Weights of a small masked image model: 17100 steps.
Rows from block 3 of the encoder, named by matrix and row number. Rows with one number belong to one neuron. Each number is 128 + 24 x the weight over its row's rms, rounded and kept within 0 to 255. All counts start at 0. Numbers have three digits each. After the name is the row's rms in percent of the matrix's.
# fc1: MLP up (encoder.blocks.3.mlp.fc1.weight, 384x192), inputs 128-191
# fc2: MLP down (encoder.blocks.3.mlp.fc2.weight, 192x384, transposed), outputs 128-191
fc1.131 110:149128211128128078147128128128128128128128128128060175128128128128128155128157156128128128128092128147128182169186166128128039112128128128128128128174128128178128115128128128098128164128088128
fc2.131 094:128070128128128128098128128082128201202128128045158128128084128128128128128128128128128128128087128128128128128128155128165128082180128128148128128128097079128128128128170174128167128128128128
fc1.132 098:128079064088128154128128128128128128128097128128128202183114182128190128169128128128105138128128128128128128128128128128123166170128105128128128128128128146128138128128070111166128066128128128
fc2.132 110:128128180128128096157128128148128128128128053128128111128150163128128128128131180128128128081128075128162160128128160128175128128128095128113086128128128128082128186128186128153080128209118171
fc1.133 105:128102134128128166128128094128171128128093103128112172128146128128128128128182128165095128157158128176128134128136162128128093128151128086149128128128155153099104162128128078128065153128128128
fc2.133 110:087111168161128128128128128128128128102128128094166128128076182128128128128128164128128095128128128128128128187128098128112105179153166128128101128128156069128128128128167128128128086128157128
fc1.134 093:198075128072128150095128128112082128128156128079128128176128076128128128128173128128128128085128128128171128128128128128150128128128128168128128128128128128128128078128128128128197128065128193
fc2.134 101:128128128128104128128155128101128178128128128029140128128128160128092111128169157128097099152128128092128128166128168128128070128128128128149128107174128128163100079128194128155146128128128153
fc1.136 116:161128128128176128203128110167158100112150191082128128128104128128128128116179128128044128128128190128128128128128128144128128128128104112075128128087136191128128128128095128071154128128085128
fc2.136 123:128153068128128169128128140128128128128167128113128128128128128186128128146162128128128128128128093171179128128128161128128128128082128128128128128154077098085073128164201128128150128128128071
fc1.137 094:128081128128161143100202150128128128128186128128117128128107128145128128128186128128128128128139155128128159128099128112162128128128128170156128151128108128175128128058100128128128128128128162
fc2.137 108:065128128170128091128175113128082152128128128061128155128128090128128074154128077128128078128110128077190128209128128128128039128128128166128128128128128173128128103128187128128157128128104128
fc1.138 110:128128163128128128128128128128168128047128128151128192075128128128128128128128128128128178128108104128099107128146128128149128128128128128128128162128043080128128128128128128128128128128095110
fc2.138 102:128128128128128128128128140128091164128128128128075128060128128128128098128103128128128110128108115128057128128128128128128128128128128067087128128102128128102128088128158174128095128128128128
fc1.139 112:099128128128158128128106128128128088128097082104128128159128128128128128128128128128128128128180076128179160105128167154128128128128087121128128168128164128081128128154161128128112170128142128
fc2.139 105:093128128150072082128128128089128188128128097128128161089128191128128128128128128128128128128128107128128097185128089128128076193128171128128128112128128086128150128128164094128065106128128128
fc1.140 116:098128148128187077128128128118128077155178128128128128128128128128155128121180128128105128128128128128128128162097179104128128103068128128128128128128164142128128128128165116128072128128128128
fc2.140 111:114128128128109128128138128071128128203128128128128128151128177128128128128128162128128128160128167113128128128128128128128077181128128128128128181128186128089087128128183128128128050128128164
fc1.141 128:128128128128128128128128128128128183128128147096128165128151117128183095128128180093128098088128083128128128163128143128154128141146128146128128084128163128074086128128099148128128128128128128
fc2.141 125:116128170128128089128167113151128128128128128128128096128128182128113082103128128128145128165128107128183128094181128128180128128170100128141176097128151128128100128128179128128092128128128128
fc1.142 058:128128128128128128074128128128151128128107128128128159172193088128128128128128128128128128128187128128128128081128096128128182128128128128128128128128128128069128128128128164128185173128128128
fc2.142 058:128128087128128128128128068128128128128128128128128128128060128128128128077128128128159128128128080128128128128128128165128037128128128128128128096128128128190128128128215128128128128128128128
fc1.143 100:097128084128128128151128107128111128128128128128128163128128111128191186093128128128084151128128128128128160093128128168128128128128128128090128128128183128162128128128128128097148128195101094
fc2.143 100:128128143128128182097101128128128145128147128156128128128086143093105128128128128171128128128128128128097176128128128164128128160172128128128169157128128116128128091128167155089051128092115140
fc1.144 103:128128128128128128112152128128128128128128128128128128128128128092151128128087128128128128128128128128133128157128128128149128128078176128149128128195128128174128128128195128128128146098174191
fc2.144 129:082171128159179128128190128128128094128128128128128128128128167172142108089128075128128128069128128180128128192128128128128128110155128128128112128128168166128128186114183118082128128128128128
fc1.146 107:128128148151128156128128128128128128093093123128128128128128153128106128128128128128128128074128128167128128128128128128128196128128128128128141128128128185105128128128128058116128128128128091
fc2.146 113:128128128128074128151128095128218162128159095128128174128128179163170143128170128128128128148128128128128095128164128128128107128128111091080128128128128128128128197128139128128128128177112128
fc1.147 090:128128128128128128128128128128128128083194128128128128128074128128180128128128128195105128128063128162128176128093070180128128128096163128128128172128128103128128128186128128128178128128128128
fc2.147 110:128115128128128128128128128128128128188128128160128110150183099067141128128128128110128128128080128128128128151128128094142128128128128128128128128128165128159184128128178128128128128128128128
fc1.148 117:128128128147106128183128100128134128072128185156146128128128128128112128128128128128128128087128128185128103105128109102078130158128115089173128128128128172128128128149157188095128164128156154
fc2.148 101:128128128128128128128128128128128077163128103128128128128128128128128128128128128128171094128084091128115128128128128164128161128128128128128128128128128036128097128128128204164128092128128163
fc1.149 110:128128064128077118128086128128091088128128128128185128128061128128128174173128092207128128128162128128128168128128128128128128128062153152128128128148170128146128128128128128115128128167128128
fc2.149 110:128128128128128128128128128128128128128128128128164106128072128063128128128128128128128128162128049128094160142128128178171128128073128128128171128128128128140078102166128175160147128166128121
fc1.151 095:128062128085128128128128141128088157170146152128084128128152128151163128128110087128128128042128094128128143128128128173128128128128181128128097200113128128055128128128080059128128128128128128
fc2.151 108:128101128128128207128159128128128128110128128171128162128128128058139096128193098128128100161128128150157128128128128128128128161128128128128155128128128128128096128083187160128158128128086156
fc1.152 103:104193128128064128128128128128128160128128128103128165128167128128171098128128128128128147128128086128128128128128128128128128128077089093128128128181128128128128163128128128128092128128128128
fc2.152 105:128128128149128128128128128098034160147128128139128104128116128104128128128095128084104128128171128128128128172128085128053128089128128153128090128128128172128078128128128128128128094128128073
fc1.153 117:128197110128128128128128128128128128184128128168128103128169128128181159066128128128128128136128158161128112128128128081128128128128182128128128168098128089128083103110097128128128128178155128
fc2.153 128:128128128128128128128128128128128128128128128088128128128128128128128162107128160176157128128077128128152170128074128128091128100154128128128157145128128128128128128128137089128128148128160163
fc1.154 095:128183157128165118128128128128128097128128098128128144128128111128128140128128128181111058128160128128090167128154128128128128128128128128171054128128128128128128128191128181174128128128174128
fc2.154 100:128128128114112128128206128128128128128178128102128128128128128128128068128128128128128128128084128170170128128156128128128128128128128128128128128128128128171128160128128154128128128128094128
fc1.155 140:128083128146128128128128156128089128128072128128128128156162128128128128128128148179128128128128128128128128128128128128128128128128128128089107089128128128128128128128128174141128128128128152
fc2.155 111:070103128157128128128128128128151128128161128144128128090083163158128087128101128128178128128128195128102167128128067128128128152128146115165128128128128116128128086075172128128128128128128089
fc1.156 100:128128144128165128128128128128128150128128128128102128128156128087128147128079128128103128098128128128106117128128111128138128128128050128128128128128128161100128128090095128128128147190128166
fc2.156 101:128128073128128128128128128128128197128174128128128128128091128128128111128187156128128193128128081128066128128176128128128182128087128073128128128165107128128128128128187118128128158128128128
fc1.157 117:128157128128128149146128128128128128107128128128078162128128128163160128168128177128128128165128090174085128128128128140128128177128128166087128128128088083061093162128154128128128128128128128
fc2.157 115:165128128128128128128128128174128128155128128128128128136109173089070128128104128128128081198128128128066128108128128128128128128128105128128128128128089166128060128149154128128128128128128113
fc1.158 120:128120128128166128128128171128147105128098128177128184128087128128100128128138128128084128128128184128128128128128183077128128128128189128128148133128043128128159128148128128128128128128174128
fc2.158 113:182128087128102128128128128128102161128142128128128076178128128111128128128151128078128147128128075128166128165128128128128101128128105128128081099115196128097128152094128152128128172128097149
fc1.159 114:128128128105128076128128128128076128128189128135128128128128128128128086128128143128128158128128128128128128128128092128128112128181128149103128128090128128128128128179128128128128128128080128
fc2.159 113:128128128188128150081128075128128128128128128128113128128157183128128128128128128084128113128128067104128128128146128152128070128128128128128128044128166128128128162128234142175128128128128128
fc1.160 096:128061128128128171128128128105128163128128128128128128128128192128155128096128065164128128128128163128128128153128128128150128128128128128155128141128096155128206128128128128128128128094128128
fc2.160 109:102128145128128128128194128087128128128128128128128101128128128128128064128128128128165128128128128128128128128128128128159082128128128128128084128094102128162128080128169128128162128128128170
fc1.162 106:151109128094148128128128128128149073128076128087128128128128128128128128128128092128098128128144184083128128128103095144128128128168099128128128128134128128180128089128128128040103128160128128
fc2.162 102:107087147128092128145128128128128128064128128128128128128128128128097128097165128128128128148128128161128116168095151128128065128055128128128128128098128128158128178128128158128176128128128128
fc1.163 099:128128128128128128143128151128128064128128128128094128128128128128161128095128128079128128156128128128128114128175128093128128128128128128128128128128143204186128128128128128128128128128089104
fc2.163 110:128128107128092128128128128128128128104120128091128128128128128173128101128128092128128128173128128181128128128172187128170106128166128160160128128128175075095128083083128159128128128168161128
fc1.164 099:128128128128128128128165167128128128128099128075128128170128128128128168128128128128128046128128128128128128128128128128128102128128128128176128142147128128202033128128136098128128162172128128
fc2.164 090:128128128071099128128090128182128128128128064111128163128128128128128054128128162128128128128128128128128128142128094128128128154139128128128128128128128128128175128128212177128128128128128128
fc1.165 108:093172100128128128128115069128128128128128128089128128128128177139128173128099128079128128128128128128107128128128128090128128187128118128128128086128186128084046128128098161128089128128128128
fc2.165 095:128094128128128128128159128175089128155109128128128099084175128128128066128128101128128128128128128128188183148128128128128128128128182128128128128128128108128182086128158147128128128128071128
fc1.166 096:160128076150128128128128128091088128087128128128128128128128140105182128128128101128128128098128175107109090153128128094128082128110168128145128128151106128128079119144128100128128128104128128
fc2.166 105:128128128128128098128128128111128128128128128128128180128128128128128106128128128062128105128174128092128107128156153128128128128201128128169162128154128131156080128084128176128157128128128177
fc1.167 124:128128128083179163128101128068097128168165128128128128128048150082128088128128128128128128128128128128128128128128128128159128128078128128104128128128128128128128111128128112128152128128128128
fc2.167 106:149128128128128100128128128128128128180128128128201128128128128045128128128128128196128128177128128100178137128147128128128128128166128128062166128128128078143107128079144154128128171128128088
fc1.168 120:128111128115128103176128128128128112128128128128128128128128128128128195128128128103128128165191111128128128128166068128128090216128117128155141128128128098100128128128128162128128081128128115
fc2.168 113:136084175140128128128128128128080128128128116128094128085128102128128128097180128176188128128081128128117151128170108085128128083189128128175128128128161128128128171128179163128173128128128157
fc1.169 112:128128099128128095128176128112113166128128128128087128128088128128085128094128128128128128163128128128171128128128128128174128128128070128164128128128128128180155128128097128128087155128114128
fc2.169 130:190128128128128081128128128146171128091173128161160146161128128128128105128128128128128155148128128128128151128062128128152128128174128128128128109176077128128150145128128128128161075128128100
fc1.170 107:164128078128128128128079128128128128128150128128128061128105128128128128128128069128063150128128128128112128149128128128128128093155128128128128110175183128091097161156128089128128128175100077
fc2.170 095:128128128128177128128128128128128128128128128128128165159128128128106159128128128128128128128128128128128128128128047128080103102128128128128174128128098128174128128170163128128128128128032128
fc1.171 103:128128128128128128128149128128128128128128128128128128128128128128128128128189128076128083197103128128063128128128128085128099187128148128115128128161128192089128128062103128128128091065128177
fc2.171 112:128128128088128128151098128128098128083128128128128125128128146128128096128128128128128128173128090128075128086128128128128128128128062128128082128140128096128068092128128128128128128205128128
fc1.172 102:128128128128176158099128094128128128035155128128128080162128128128128128128128128128128128128157128128110081128128128128128103128195128164128128128084128128147139128128128152128128077092128128
fc2.172 112:128087128128078128128128128097090128128178128128128128128128128128128128103128128128154106128128128098155180172112128145128128097128128128128083090098143154128145128128128128128128141128128128
fc1.174 106:128153128107128128188090128146128128128079158128128186128128091128128128128160128144128160128128128128128169186145128128140128128128128128128205155128128068063057128109113144128128128128128128
fc2.174 100:128128160128128128077128085128128158128128128128117128160179128128128084128128128128128128128128051128128128128073091128128128103098128128128128128128128128163128128128162197128072128128128128
fc1.175 106:082128128168178128128171128128128128128111128128128128128128128168128128092173128145060128128128128112128128185143128128128088105154206128156161128142107128128085128064128128165128128128128176
fc2.175 097:128128160128128128128091128128085128128128128128128095128128128195148128170128128128162076158117128128128128184128077128128128128128128128128120128128118128128151128128182079128167128128106128
fc1.176 096:128078128110128128128128211080128079128128159128128173128118128128128128128128128128128128203128128128128128128128128128128128128128128128128206128070081128128120173128101128128180128128128084
fc2.176 086:128128128128070128128128128128128163128128128159061128128128165128128128128099128128128188128128100128128203175083168098128179128128128151128128128128128195128128128128163128181128128168128128
fc1.177 127:149128128128104128166155128128128087128107174128103128083114128158128086172128128096128128107128128128128128090157169128128128095128128128128094128128128128093101128128128172128182128128128128
fc2.177 108:128128128128128159128128128128092161128174128128128128128128160128128128128145102105162083128128107079128128128128092175128084156153182128155128160163073128128075128073217128160128128128128128
fc1.178 015:128128128128128255128128000128128128128008128128128128128128128128128128128128128128128128128128128128128128128128128128128128128128128128128128128128128128128128128128128128128128128128128128
fc2.178 008:128128128128128128128128128128128128128128128128128128128128128128128128128128128128128255128128128128128128128128128128128128128128128128128128128128128128128128128128128128128128128128128128
fc1.179 120:128128128087128154128166128128158128128128128128128128128161128128149164164128128128128128128083081171128128159115128143128153091161138084128128128128128115128128128156096178128137128180082128
fc2.179 108:128128158163128128128128068128170192098128128178156128128128128094107180128128110128176082128128128158128162128128158128128128128128128128100128128128128080128097128088177128128128128128128128
fc1.180 100:094128128151122128128128128128128089128074128128128128128128128128128090067128128128161128122128128128128128139128128128128128128128128080128164128128105128181128128128128128128128128128128128
fc2.180 109:128128152128128128092100128128128153128169090128128128128128128128128128079128128128128128128162128128128128128199128094128117128182155128128108128163128128113128128128143181128155128128111164
fc1.181 087:128080128106070128128128128128128073174128128128128090128128128128128128128128128070128128128162128072128128128128128193128128128128128096128128128100159092128128128128128128128128128092128128
fc2.181 116:086128128162173128128128128128128149128128128128076117084128128092128128128046128128128128128128128091128128128181065128082128128128128095128128128128128128167155128147128171128174128128062147
fc1.183 090:157128128128128128085166128128110128128088155128113128128128128128128128186128128128128128078128128128128128166128128128168128128141128128128128128128128180177081128128128128128157157128128128
fc2.183 101:128128099160128155072176128166128164128128128097128165128057178128128128128128128128128128128128128128128128128128165128128128128128128158128128128170103128128128128128171128128176128086128128
fc1.184 090:128128128128128128189128128128128128128144104128128155107128128128128152128128128128128128128128185128128128128128213128128128128128119128255128128079128128128128056172128128098128128128128128
fc2.184 104:128128128128128128128128188069128146128160128081128128128128128128128071128128161128128128144128128128128158178128128128128128128128128162128128128128128128128128128100150164077183128128114141
fc1.185 114:128190128128128128128170089128128128128128128148111128128128148099128128054128128160128128103128092128128128128153109128128073160128128128098128128128107167128128201092087167128128128144128157
fc2.185 104:128128128128128141128128128168145128128128128083128155128091064128128128128128128128128128128092153128097073128128128128128128128128128181091128128128128128128128128128234128128128224128128169
fc1.186 091:128128128128128128128128063128128173128151128128128128128128139087128128163167128162083128128128159128128187128128128128128184128128128146141061162165151128155128128128128161181128128128128128
fc2.186 090:052184128128128128128128128128128158128128160128091128128128128128128068128128128128128128128128161128128128128128128186083128177183128128128128128128128128168128076128157128128128128128128104
fc1.187 113:128088128128128128128128128167128096164182128091128148100128128128093128128183128128128075128128110128128115128128128128216079128128166128104128128128113128128128103128095128128089128128128211
fc2.187 116:053128128147100128102167128128159167128128128128128163128128128128128092128128128176128128128103128128128128128166172128146128128128128146168090117144080128128107128128128165128059064101101128
fc1.188 131:087128128159095128128128128128200068117161128128086155128128141128076168167128107118112154113128128128153099128107128165128128128128128128077086106144169156128104083128128128128084118128128101
fc2.188 109:128165128128128082080128152128128160128128166128128128128100164128083128128128100128086153128128128128128128128079128128128128097128144091128143128128128128128160128095186128128128090183128128
fc1.189 109:128128128128128088094128128128128128128128128075128128105128060128065128205153128111128149103174128058115128085128074128128148128128149128152128154162128100128106128128171128145083128094151128
fc2.189 106:104128128128101094128128128095128128128221154143128089128128128128102128128128176128128128178128128128152128128151128128128128159122182128128090128112162128128128153128157183110128128128128128
fc1.190 118:112128106128154145128114102076128169128157128158151128160097128088128128128128128128128128128088128104158095128128128128157152128094161113128128110128128187128128063128128128128106167138128154
fc2.190 103:128128177128128128128128128099128103104159110128086128128128101128073128102128162218106109128088119128128128128128128128109153128128128128078128128128128106128099128154128128159128183128128128
fc1.191 114:128128128128106174128139128128154128128128158128128128128128128089128044128128128091128159147128128128080128128076128121128100199128128128128128128175128174128128138128128084154128063100128128
fc2.191 105:119161128100128128178128163128128128065156128128128128128128128128128101128128146128128128153066076128082128072128098128128128128128110128128128128128128128128096128128128167128091128194128128
fc1.192 108:128095128169116128128128128087178128128086128128128128128128128178184128128089128128128128128128128122128199128128128128128161128194128128160128091128128128128154128128161128063128128128128109
fc2.192 114:128128128209128128192128128128128054128161128128128128070128128152128128128096128128128128112128111165128164102128103128177128117128128128128057128128078128123128151086128128128128128128128128
fc1.193 022:128128128219128065128128128128128128128128128128060128128128128128128128128128128128128058059128128035128128128128128128128128128128128201195128128128128128128128128128128128128128128128128128
fc2.193 018:128128128014128128044128128128128128128128128128128128128128128128128128128128128128128128128128128128128128128128128128128128128128128128128128128128128128128128128128128128128128128128128128
fc1.194 105:128095128128128128128128128128128128128128128128087128128128069128128128128128173072159078067128128128146124168128128128128128128133128162164128128167079128128076128166128128128178128128128128
fc2.194 113:128128128128128128128128128128128128128128128128182128128128128128093128128128158128128111150128128128128128128128162128128128105111128128183128114128128128128128094128192102128181128128128158
fc1.195 113:107059188128128128089128093141173201128098155128128128142128091128128128128128128128128159101128128128128128128145128128128128128128128087128128146128170128128128128128078128128128128109163167
fc2.195 134:111099168128162128128144128162186181128128128128128150164156128128145096128189128193128128128128128128128128128128111128128128128128093153062128085128128128128099128089203128128128144085128128
fc1.196 102:197128173128128128101128128128128112128128128128128128128128128128069075128128128111128128128128092116128128128128074097128158128128177128128128098168128128128128128069128128128128128128128128
fc2.196 118:128059128128128064128165128098153128128128105128128128128128128146160148128128128128128068128128128162128128146128182070128108128128128128128128128128104128138128128128159191162164083128128162
fc1.197 107:128128089128128090175128128095128128128187073128128128102128128128128128128167128128168128079128128128190128079086187128128128128128128128128128128128128128159128087128172104128128128128153107
fc2.197 095:128170149128128128128128128128128128128128128128128139074128128128128102128128128128128128166128128168088128128128128158094128128128128193128128128079128128096128128128199141128160183128128110
fc1.198 036:128128128128128128128128128128128070128128128128128128128128128128128128128128128128128128128128184128128128000128128128128128128128128128128128128128128128128128128128128024128128128212128128
fc2.198 015:128128128128128128128128128128128128128128128128128128128128128128128128128128128128128128128128128128128128128128128128128128128128128128128128128128128128128128128128128128128128128128128128
fc1.199 023:128128128128128227128128046065128128128128128128128128128205128128192128128128128128128128128128128060128053128128128128128128128128128128128128058128128128128128128128128128128062060128128128
fc2.199 020:128128128128128128052220128128128128128128206128128128128046128128029128128128128128128128128128128207128128128128128128128128128128128128128128128128128128128128128128128128128128128128128128
fc1.200 101:128128128128128076196128128128177084176128174196081148128128128128128128169103128128128128128128128128109128056128128128128128128097128128128128084128128128087128128159128128128158128174081062
fc2.200 115:128097128092162128128128128128128190128209077084128128099103150157081111128128128128128128128174128128188128178128128128128128128132108128162128128128155128128113128128128128128100128071082128
fc1.201 016:031128128128128128128128128128128128128128128128128128128128128128128128128128128128128128128246128128128128128128128128128128128128128128128128128128128128128128128128128128128128128128128128
fc2.201 010:128128128128128128000128255128128128128128128128128128128128128128128128128128128128128128128128128128128128128128128128128128128128128128128128128128128128128128128128128128128128128128128128
fc1.202 110:128128128128128128128155096198128128128115128091152128128128128128128159177128151199128128159128128101180093077121106105128128128128106088164128128128150128146128144155128077128102128128128128
fc2.202 124:128128092128128101128128171107128154128103128128088128128068187128128128146128128128128107142170085128128174128115128128089128128128128128128099128156128128142128090128171128087184128128128134
fc1.203 098:128128128082128154128088128084128071104128157128128070128128128128128128128128128128128128128128128084154080128128128128200128085128128128128174128128128088128179128128128128128128128128128128
fc2.203 107:128128128093105128128128128163166179077128109128128128128128119128088101128158107128128160180128107154128128128128191167092128163128100080067128128094128175128176128128128128128128174128128128
fc1.204 142:128209128128128128128128128154093088142128155094128149128149128104128128105084128128128128142128128091128080128128167168155094149152128128128177128128128161128144179156128152128144128137101128
fc2.204 116:087128128149128128156158171110128128128128128062128103128157128128128128128150128128128188128128102128128128142095128128098128128128128169153103128170147152128094058128128128128128128078166102
fc1.205 097:138128146128128128128115082096154128128145128161128128128128128197128083128128077128128173106108128165088115150128128128128081128128128128128128128128128128128151128087128128098128128092128128
fc2.205 103:128128087128128194128134128128128090173128081128128150072075100128128079128128128171128148128151128128128128128128101128170074128128128128179151128180128128128128128141128128128128128128128128
fc1.206 117:128128107128128128128175128128128128128128128128128128128128128128145128109172128090088128093161128128100142128128177128153128161113128128128145128128102102154188128128128128128128128161093179
fc2.206 104:128169128128128128128166128128095180075115185128128128128146128086128091128128127128128082161128128128128200161083077128167100128128128128171128073128128128128128104128128128157128128128128128
fc1.207 142:128156128128099164101167128165137128128128128103128160128152146128164128128151128095128172078163128183128128162159160148095128105128128094128128091128128092128128128128128115128101128104128128
fc2.207 118:082104128128128128128154128128185128105106128128128128128115167128107113128128128172128111128128090128128128150172093156192128128154104128128165108203128128107106145128176128128128128164101148
fc1.208 118:128156128128080128216088146080128128109128128128128128128189128090128128099154128128113091128128106128128128128128128082128128153128170170128128128128128128128036080128128128128128128103128128
fc2.208 130:082128128128128128128128128096147128128128128128147128145158128157128098128169128086128053090128128128128117128128128128128084095159128128139128128166128128094080186128194128128154128128149194
fc1.209 103:128177128128128145128104128128128128128128128128102128128128128086128128107063128128062128128128128128128128080128128128091144128108128128128128151128128181128164128128128128128128148112098128
fc2.209 110:128128098134128128150147097110128128128163128077107128144179128128056183165128098128189128128128128128128128173128128095128105110144128128128128128128128128128128128170128157128128128128128155
fc1.210 107:128104152128148128128128128128128167178139128128128128155160098128128128184075143081128128091153098129089154128148128128128128200128105128128128128078128128138076128128092143128080128147162128
fc2.210 128:076156165172128128128128099181081128128128148167128085101109128128128100102100128128128128128086128156128128128175128168091145168128128190175166166128128081166150091092171148143128128128164128
fc1.211 114:128128098128128128128128128155104128164128161128128128171128141128155128194128097162128155128128156128128128128081128128091128134128128128128128154128170128172128128128128128128128128128175128
fc2.211 124:128143128121091182066128183171128146098128128091128128128128128128138128128128128128128128128091128128128128154128091155104128099128128128169128128159128174128128128128145128162160112157128128
fc1.212 117:128128055128128128128076083128153128128128128082128128188093128128146128197079128128128128176128100128156179128116128107128147128128128106175128149128095105152128128128085128143128128128128128
fc2.212 123:128128128128128128128128179128128128128128128132154153128075178081109121171150128128117128171146111128128143165092128147128128128128128171097113128128128128089128128128183128080162080189128128
fc1.213 101:128128093128089128128092128128149128128128109128128128128151128084128176128128088128128128128128128128128128128128198128160128128128128128128128128128128128128172128128165091128114128128184128
fc2.213 105:128128058128201128128155128112145128098148128128168106161128128128128234100128083068142128128128128128128105128128128128128128128128128128150128068128128128128128128191128177128128073172159137
fc1.214 094:128128128128128128096128128128128172128128110128128180128090128089128128181128174128128128097128184128128128099128128128174128128128103128128128094161128182188146153128128128062128128128128167
fc2.214 098:128162128101128128128128180128107128128128128128107128171169128128176128128128069160128128198128128128128128128128128128128128128114128128128150109128093128128185062128182128098128128128128128
fc1.215 111:128128128128128158128128114076128160174128128186128143128128128087128128128173128128128128128119173101102128128128128128181101171113128103128128128143128152147128128088090128078128128128128128
fc2.215 121:128097187128128128128168128128128128128128146128128128120128128128128089087128128128128128128128128128192128180128128128139128097105128128128128128128088128180058128128128128128128160105144155
fc1.217 106:128128128128128066163109128128183095128081128128128159128146109128128160128174166128140151128128128128057128068128128128128103174128076128178128128128150082128128128128128168128128128128177128
fc2.217 112:128128128171128157128128086106128128154178128128128102128128128152128128128156186156165099128128096100128128128128128128169128128194128128128051128128193128111103172128183176128128128128094149
fc1.218 129:128194128128088109099128128097119090159128149088128128090128128157128128161128128128128128128128128150090151128128153128165128128111159128128128163128150128128128128120067141128071128128128148
fc2.218 124:145105128088141128080128088128128161128128160101084128121160128128106128128128128148128128128128128080128075162128128128128088159128128115128128172128115128107128097128177128164184159149128128
fc1.219 115:174128128128128128128128128128161128128128128111149128118128128172128128135128128128128128128165078102128102128163128128128128080128075109094128128128128128089128153128121160128191170082128128
fc2.219 118:102128128128128128128152112128128128128097128128128128128087128128101069128128160128128100128079128128164128167193157128128128128161176141128128128168084128128104063128128128147068128128128128
fc1.220 136:105128128128128128128128082128156128195139162083156173128169128044128128115077128128128128128128128128128128128128128128237128128128174065106146093128164128128159147128128128153128128140128128
fc2.220 104:128128128128168128128128128128128128128099128128128128165128093128097128128155093134128153128111128128128128146112128108128111128128128164147128128182128167100090078128172128159092109100128097
fc1.221 099:081128128099128128128077126128128128128128076128128194128077128128128128128128128128137128128128128128128128098128128099128168169181128128195128128078128037065128128128128128072128128128112128
fc2.221 108:156128128128128128116163169128128154128128128158128128128128128128185091128128161128087128128128102128128128172128128152176103061128128128075128128128128177154128128086148152128128165128128128
fc1.222 113:128204128128093076171128128090162128092179128113128128128159128128128128128128164128128128073128128128101128075128111155128128191119128128128128128128128128128116128128158106128115128128149151
fc2.222 107:128128128128178128128128128128080128128080128065128128128128128155061128074128128128151054128128128070128128173128174128181103103144128167088091146151157128107077205150174155128128128128128158
fc1.223 098:128128128128128196128164182100128185128128202128091076128128058160158128128128128128128128076089128128128049128128157128128128128128128128128128101128128128128128128128128128128185128139128128
fc2.223 092:128128128186128128128128128128128128195128128128165128061128174128155108128128128128114135070157079128128128145128085128167128128128128149204128089128105128128160128128214128128148108128161176
fc1.224 117:128128128128097128097128128156128128096128163128162082128128159128112101128138144128128128128128128128128128128128092186128128128096101128100186151128128128185128095128055128102089128173128147
fc2.224 101:128128128128128158128128128128160128128128128077128156128128149128128128128158128128128128128180105128128128199128128128128063128128128128154128079185128158128128128128236128128128128059128150
fc1.225 110:128128128128128128128128128128128128128128128128128128162128128128128167128158128128162128128128128119172128100080128152128113128128064153150128128128159156128160128180182101128128128128064086
fc2.225 112:128179128128128128128057094157170149103128128128147128128128128128128128097079128128128128105119128128140128128128128128128128128100128192181128094141072163104087128128128179128081128128128128
fc1.226 117:128128128128086128128116128103128090168128128128164128100128128128128076128128128089128128093128128128082128128167128128077189173128096106128102089096128128064128128204128191103128128128128128
fc2.226 118:128128181128128102097128128128174128128139128128090128128128150128128128141128128083157128128128119128128128128128128128128128175128080070128112128128163169128097128128128169128128089128128128
fc1.227 104:117128169100128153128128041068113144128128128128128128170128128128157187128128128211128083128143128128128128128128128128148128128128096101128173128128128128128128128128128128128128128128128128
fc2.227 108:128095128128128187083128128128152085152128128128173128128128128128128090128128091128128128128128044128161128128171128128116128128128128128099128128162128128219128128128165156128128128114128128
fc1.228 107:128159163128128128128128128128128128128128098128128128128120128128169128175128128102202087128128128128128181128128128109128128128128128128128196117061128128128128128186128104128128128128128128
fc2.228 098:128151128200128128128128128128128128128128128105128128061128128128128128175128128128128128128128095157144128128128128128128128128133128128128128128128128128128144128154170195172108128167128156
fc1.229 117:128170128128128128128128169128128098077128128128128128123166113179160148128088103128128157128108128128128089128178146097169128128128128128128128156128128135128128088128111128142109128128128128
fc2.229 117:128120128084128128115166128128128171128128087128128128128128128128128128199148104128103128128128153128128128079093128128128119128128186166128102128104128064128095128064128165156128101174171128
fc1.231 099:128090128159128128128128128128175128098128172128128159128128088189176128098128128128128128152128128153157128128128128110128128128128128128103128184128093128079180104107128128128180128072128086
fc2.231 100:128181128111128101128166128101128128128128128128044128077128128128128099128128128128128095128057122128128128128110100093128128128128128128128128128128122128109128128128128128180128143205128159
fc1.232 102:128128207128128128072128128173089128128166128128154070128128128128128128128159128128175128128152128128060128128157128128169115047128128108128091128128128146190128128096128128128128128119146247
fc2.232 106:128157128156086128128128091128128128167083128128128128145090128058089136128128128128089128178128128164128128128128128187128112128160105128099128104128128128128128128230180128171128113104128128
fc1.233 104:092128128128128128128128128089128128128173128128128128128086128128128128087160128188128128078089128128186128147128128092128128082128063128147128128070128128128156128171128128128197203128108128
fc2.233 096:200164185128109128128128128128170128128128128128128153128128128161128128128128156128128128181128128128093149128128128128128128209159128168128128088128128128128128128128191128128128106128128128
fc1.234 096:128128128086128128090128089115128128161128128128117161128152084110128128143128128128128128128128128128128128128128128128165128186128128103128128082128067158128128128128128088128128128128068128
fc2.234 102:128128128128128128128128163151128128128128128128128128128128103128068128128128168158128128128128128128128128128168128128128128067166128128159128080146159128128128128149128128081184101159128128
fc1.235 093:128128128128128128159128159128128180128128128128128108128128128079191128128100160083200128128128128100169128128128186128128106068128128128128128128128128077128128092128157128128128128181089128
fc2.235 087:128128128128128128128128128097128128128128096168128174128128128128081128128128128065128128151128128128128111248128185155084128128104075128186128128128128082128128128153159128145128128128128128
fc1.236 103:128128128128128174095128085134128128128128160128128128128128110128128176128128128128128170128107099128075128128128128128181090095128128128128090128128128128128168128068109128128212128101071128
fc2.236 110:128128159128128128128128128128128128172128128128128128128128128128074103128128128128128067128128098128128128128128128128128076128176128094119128128128128128128072128128128128185128154100107128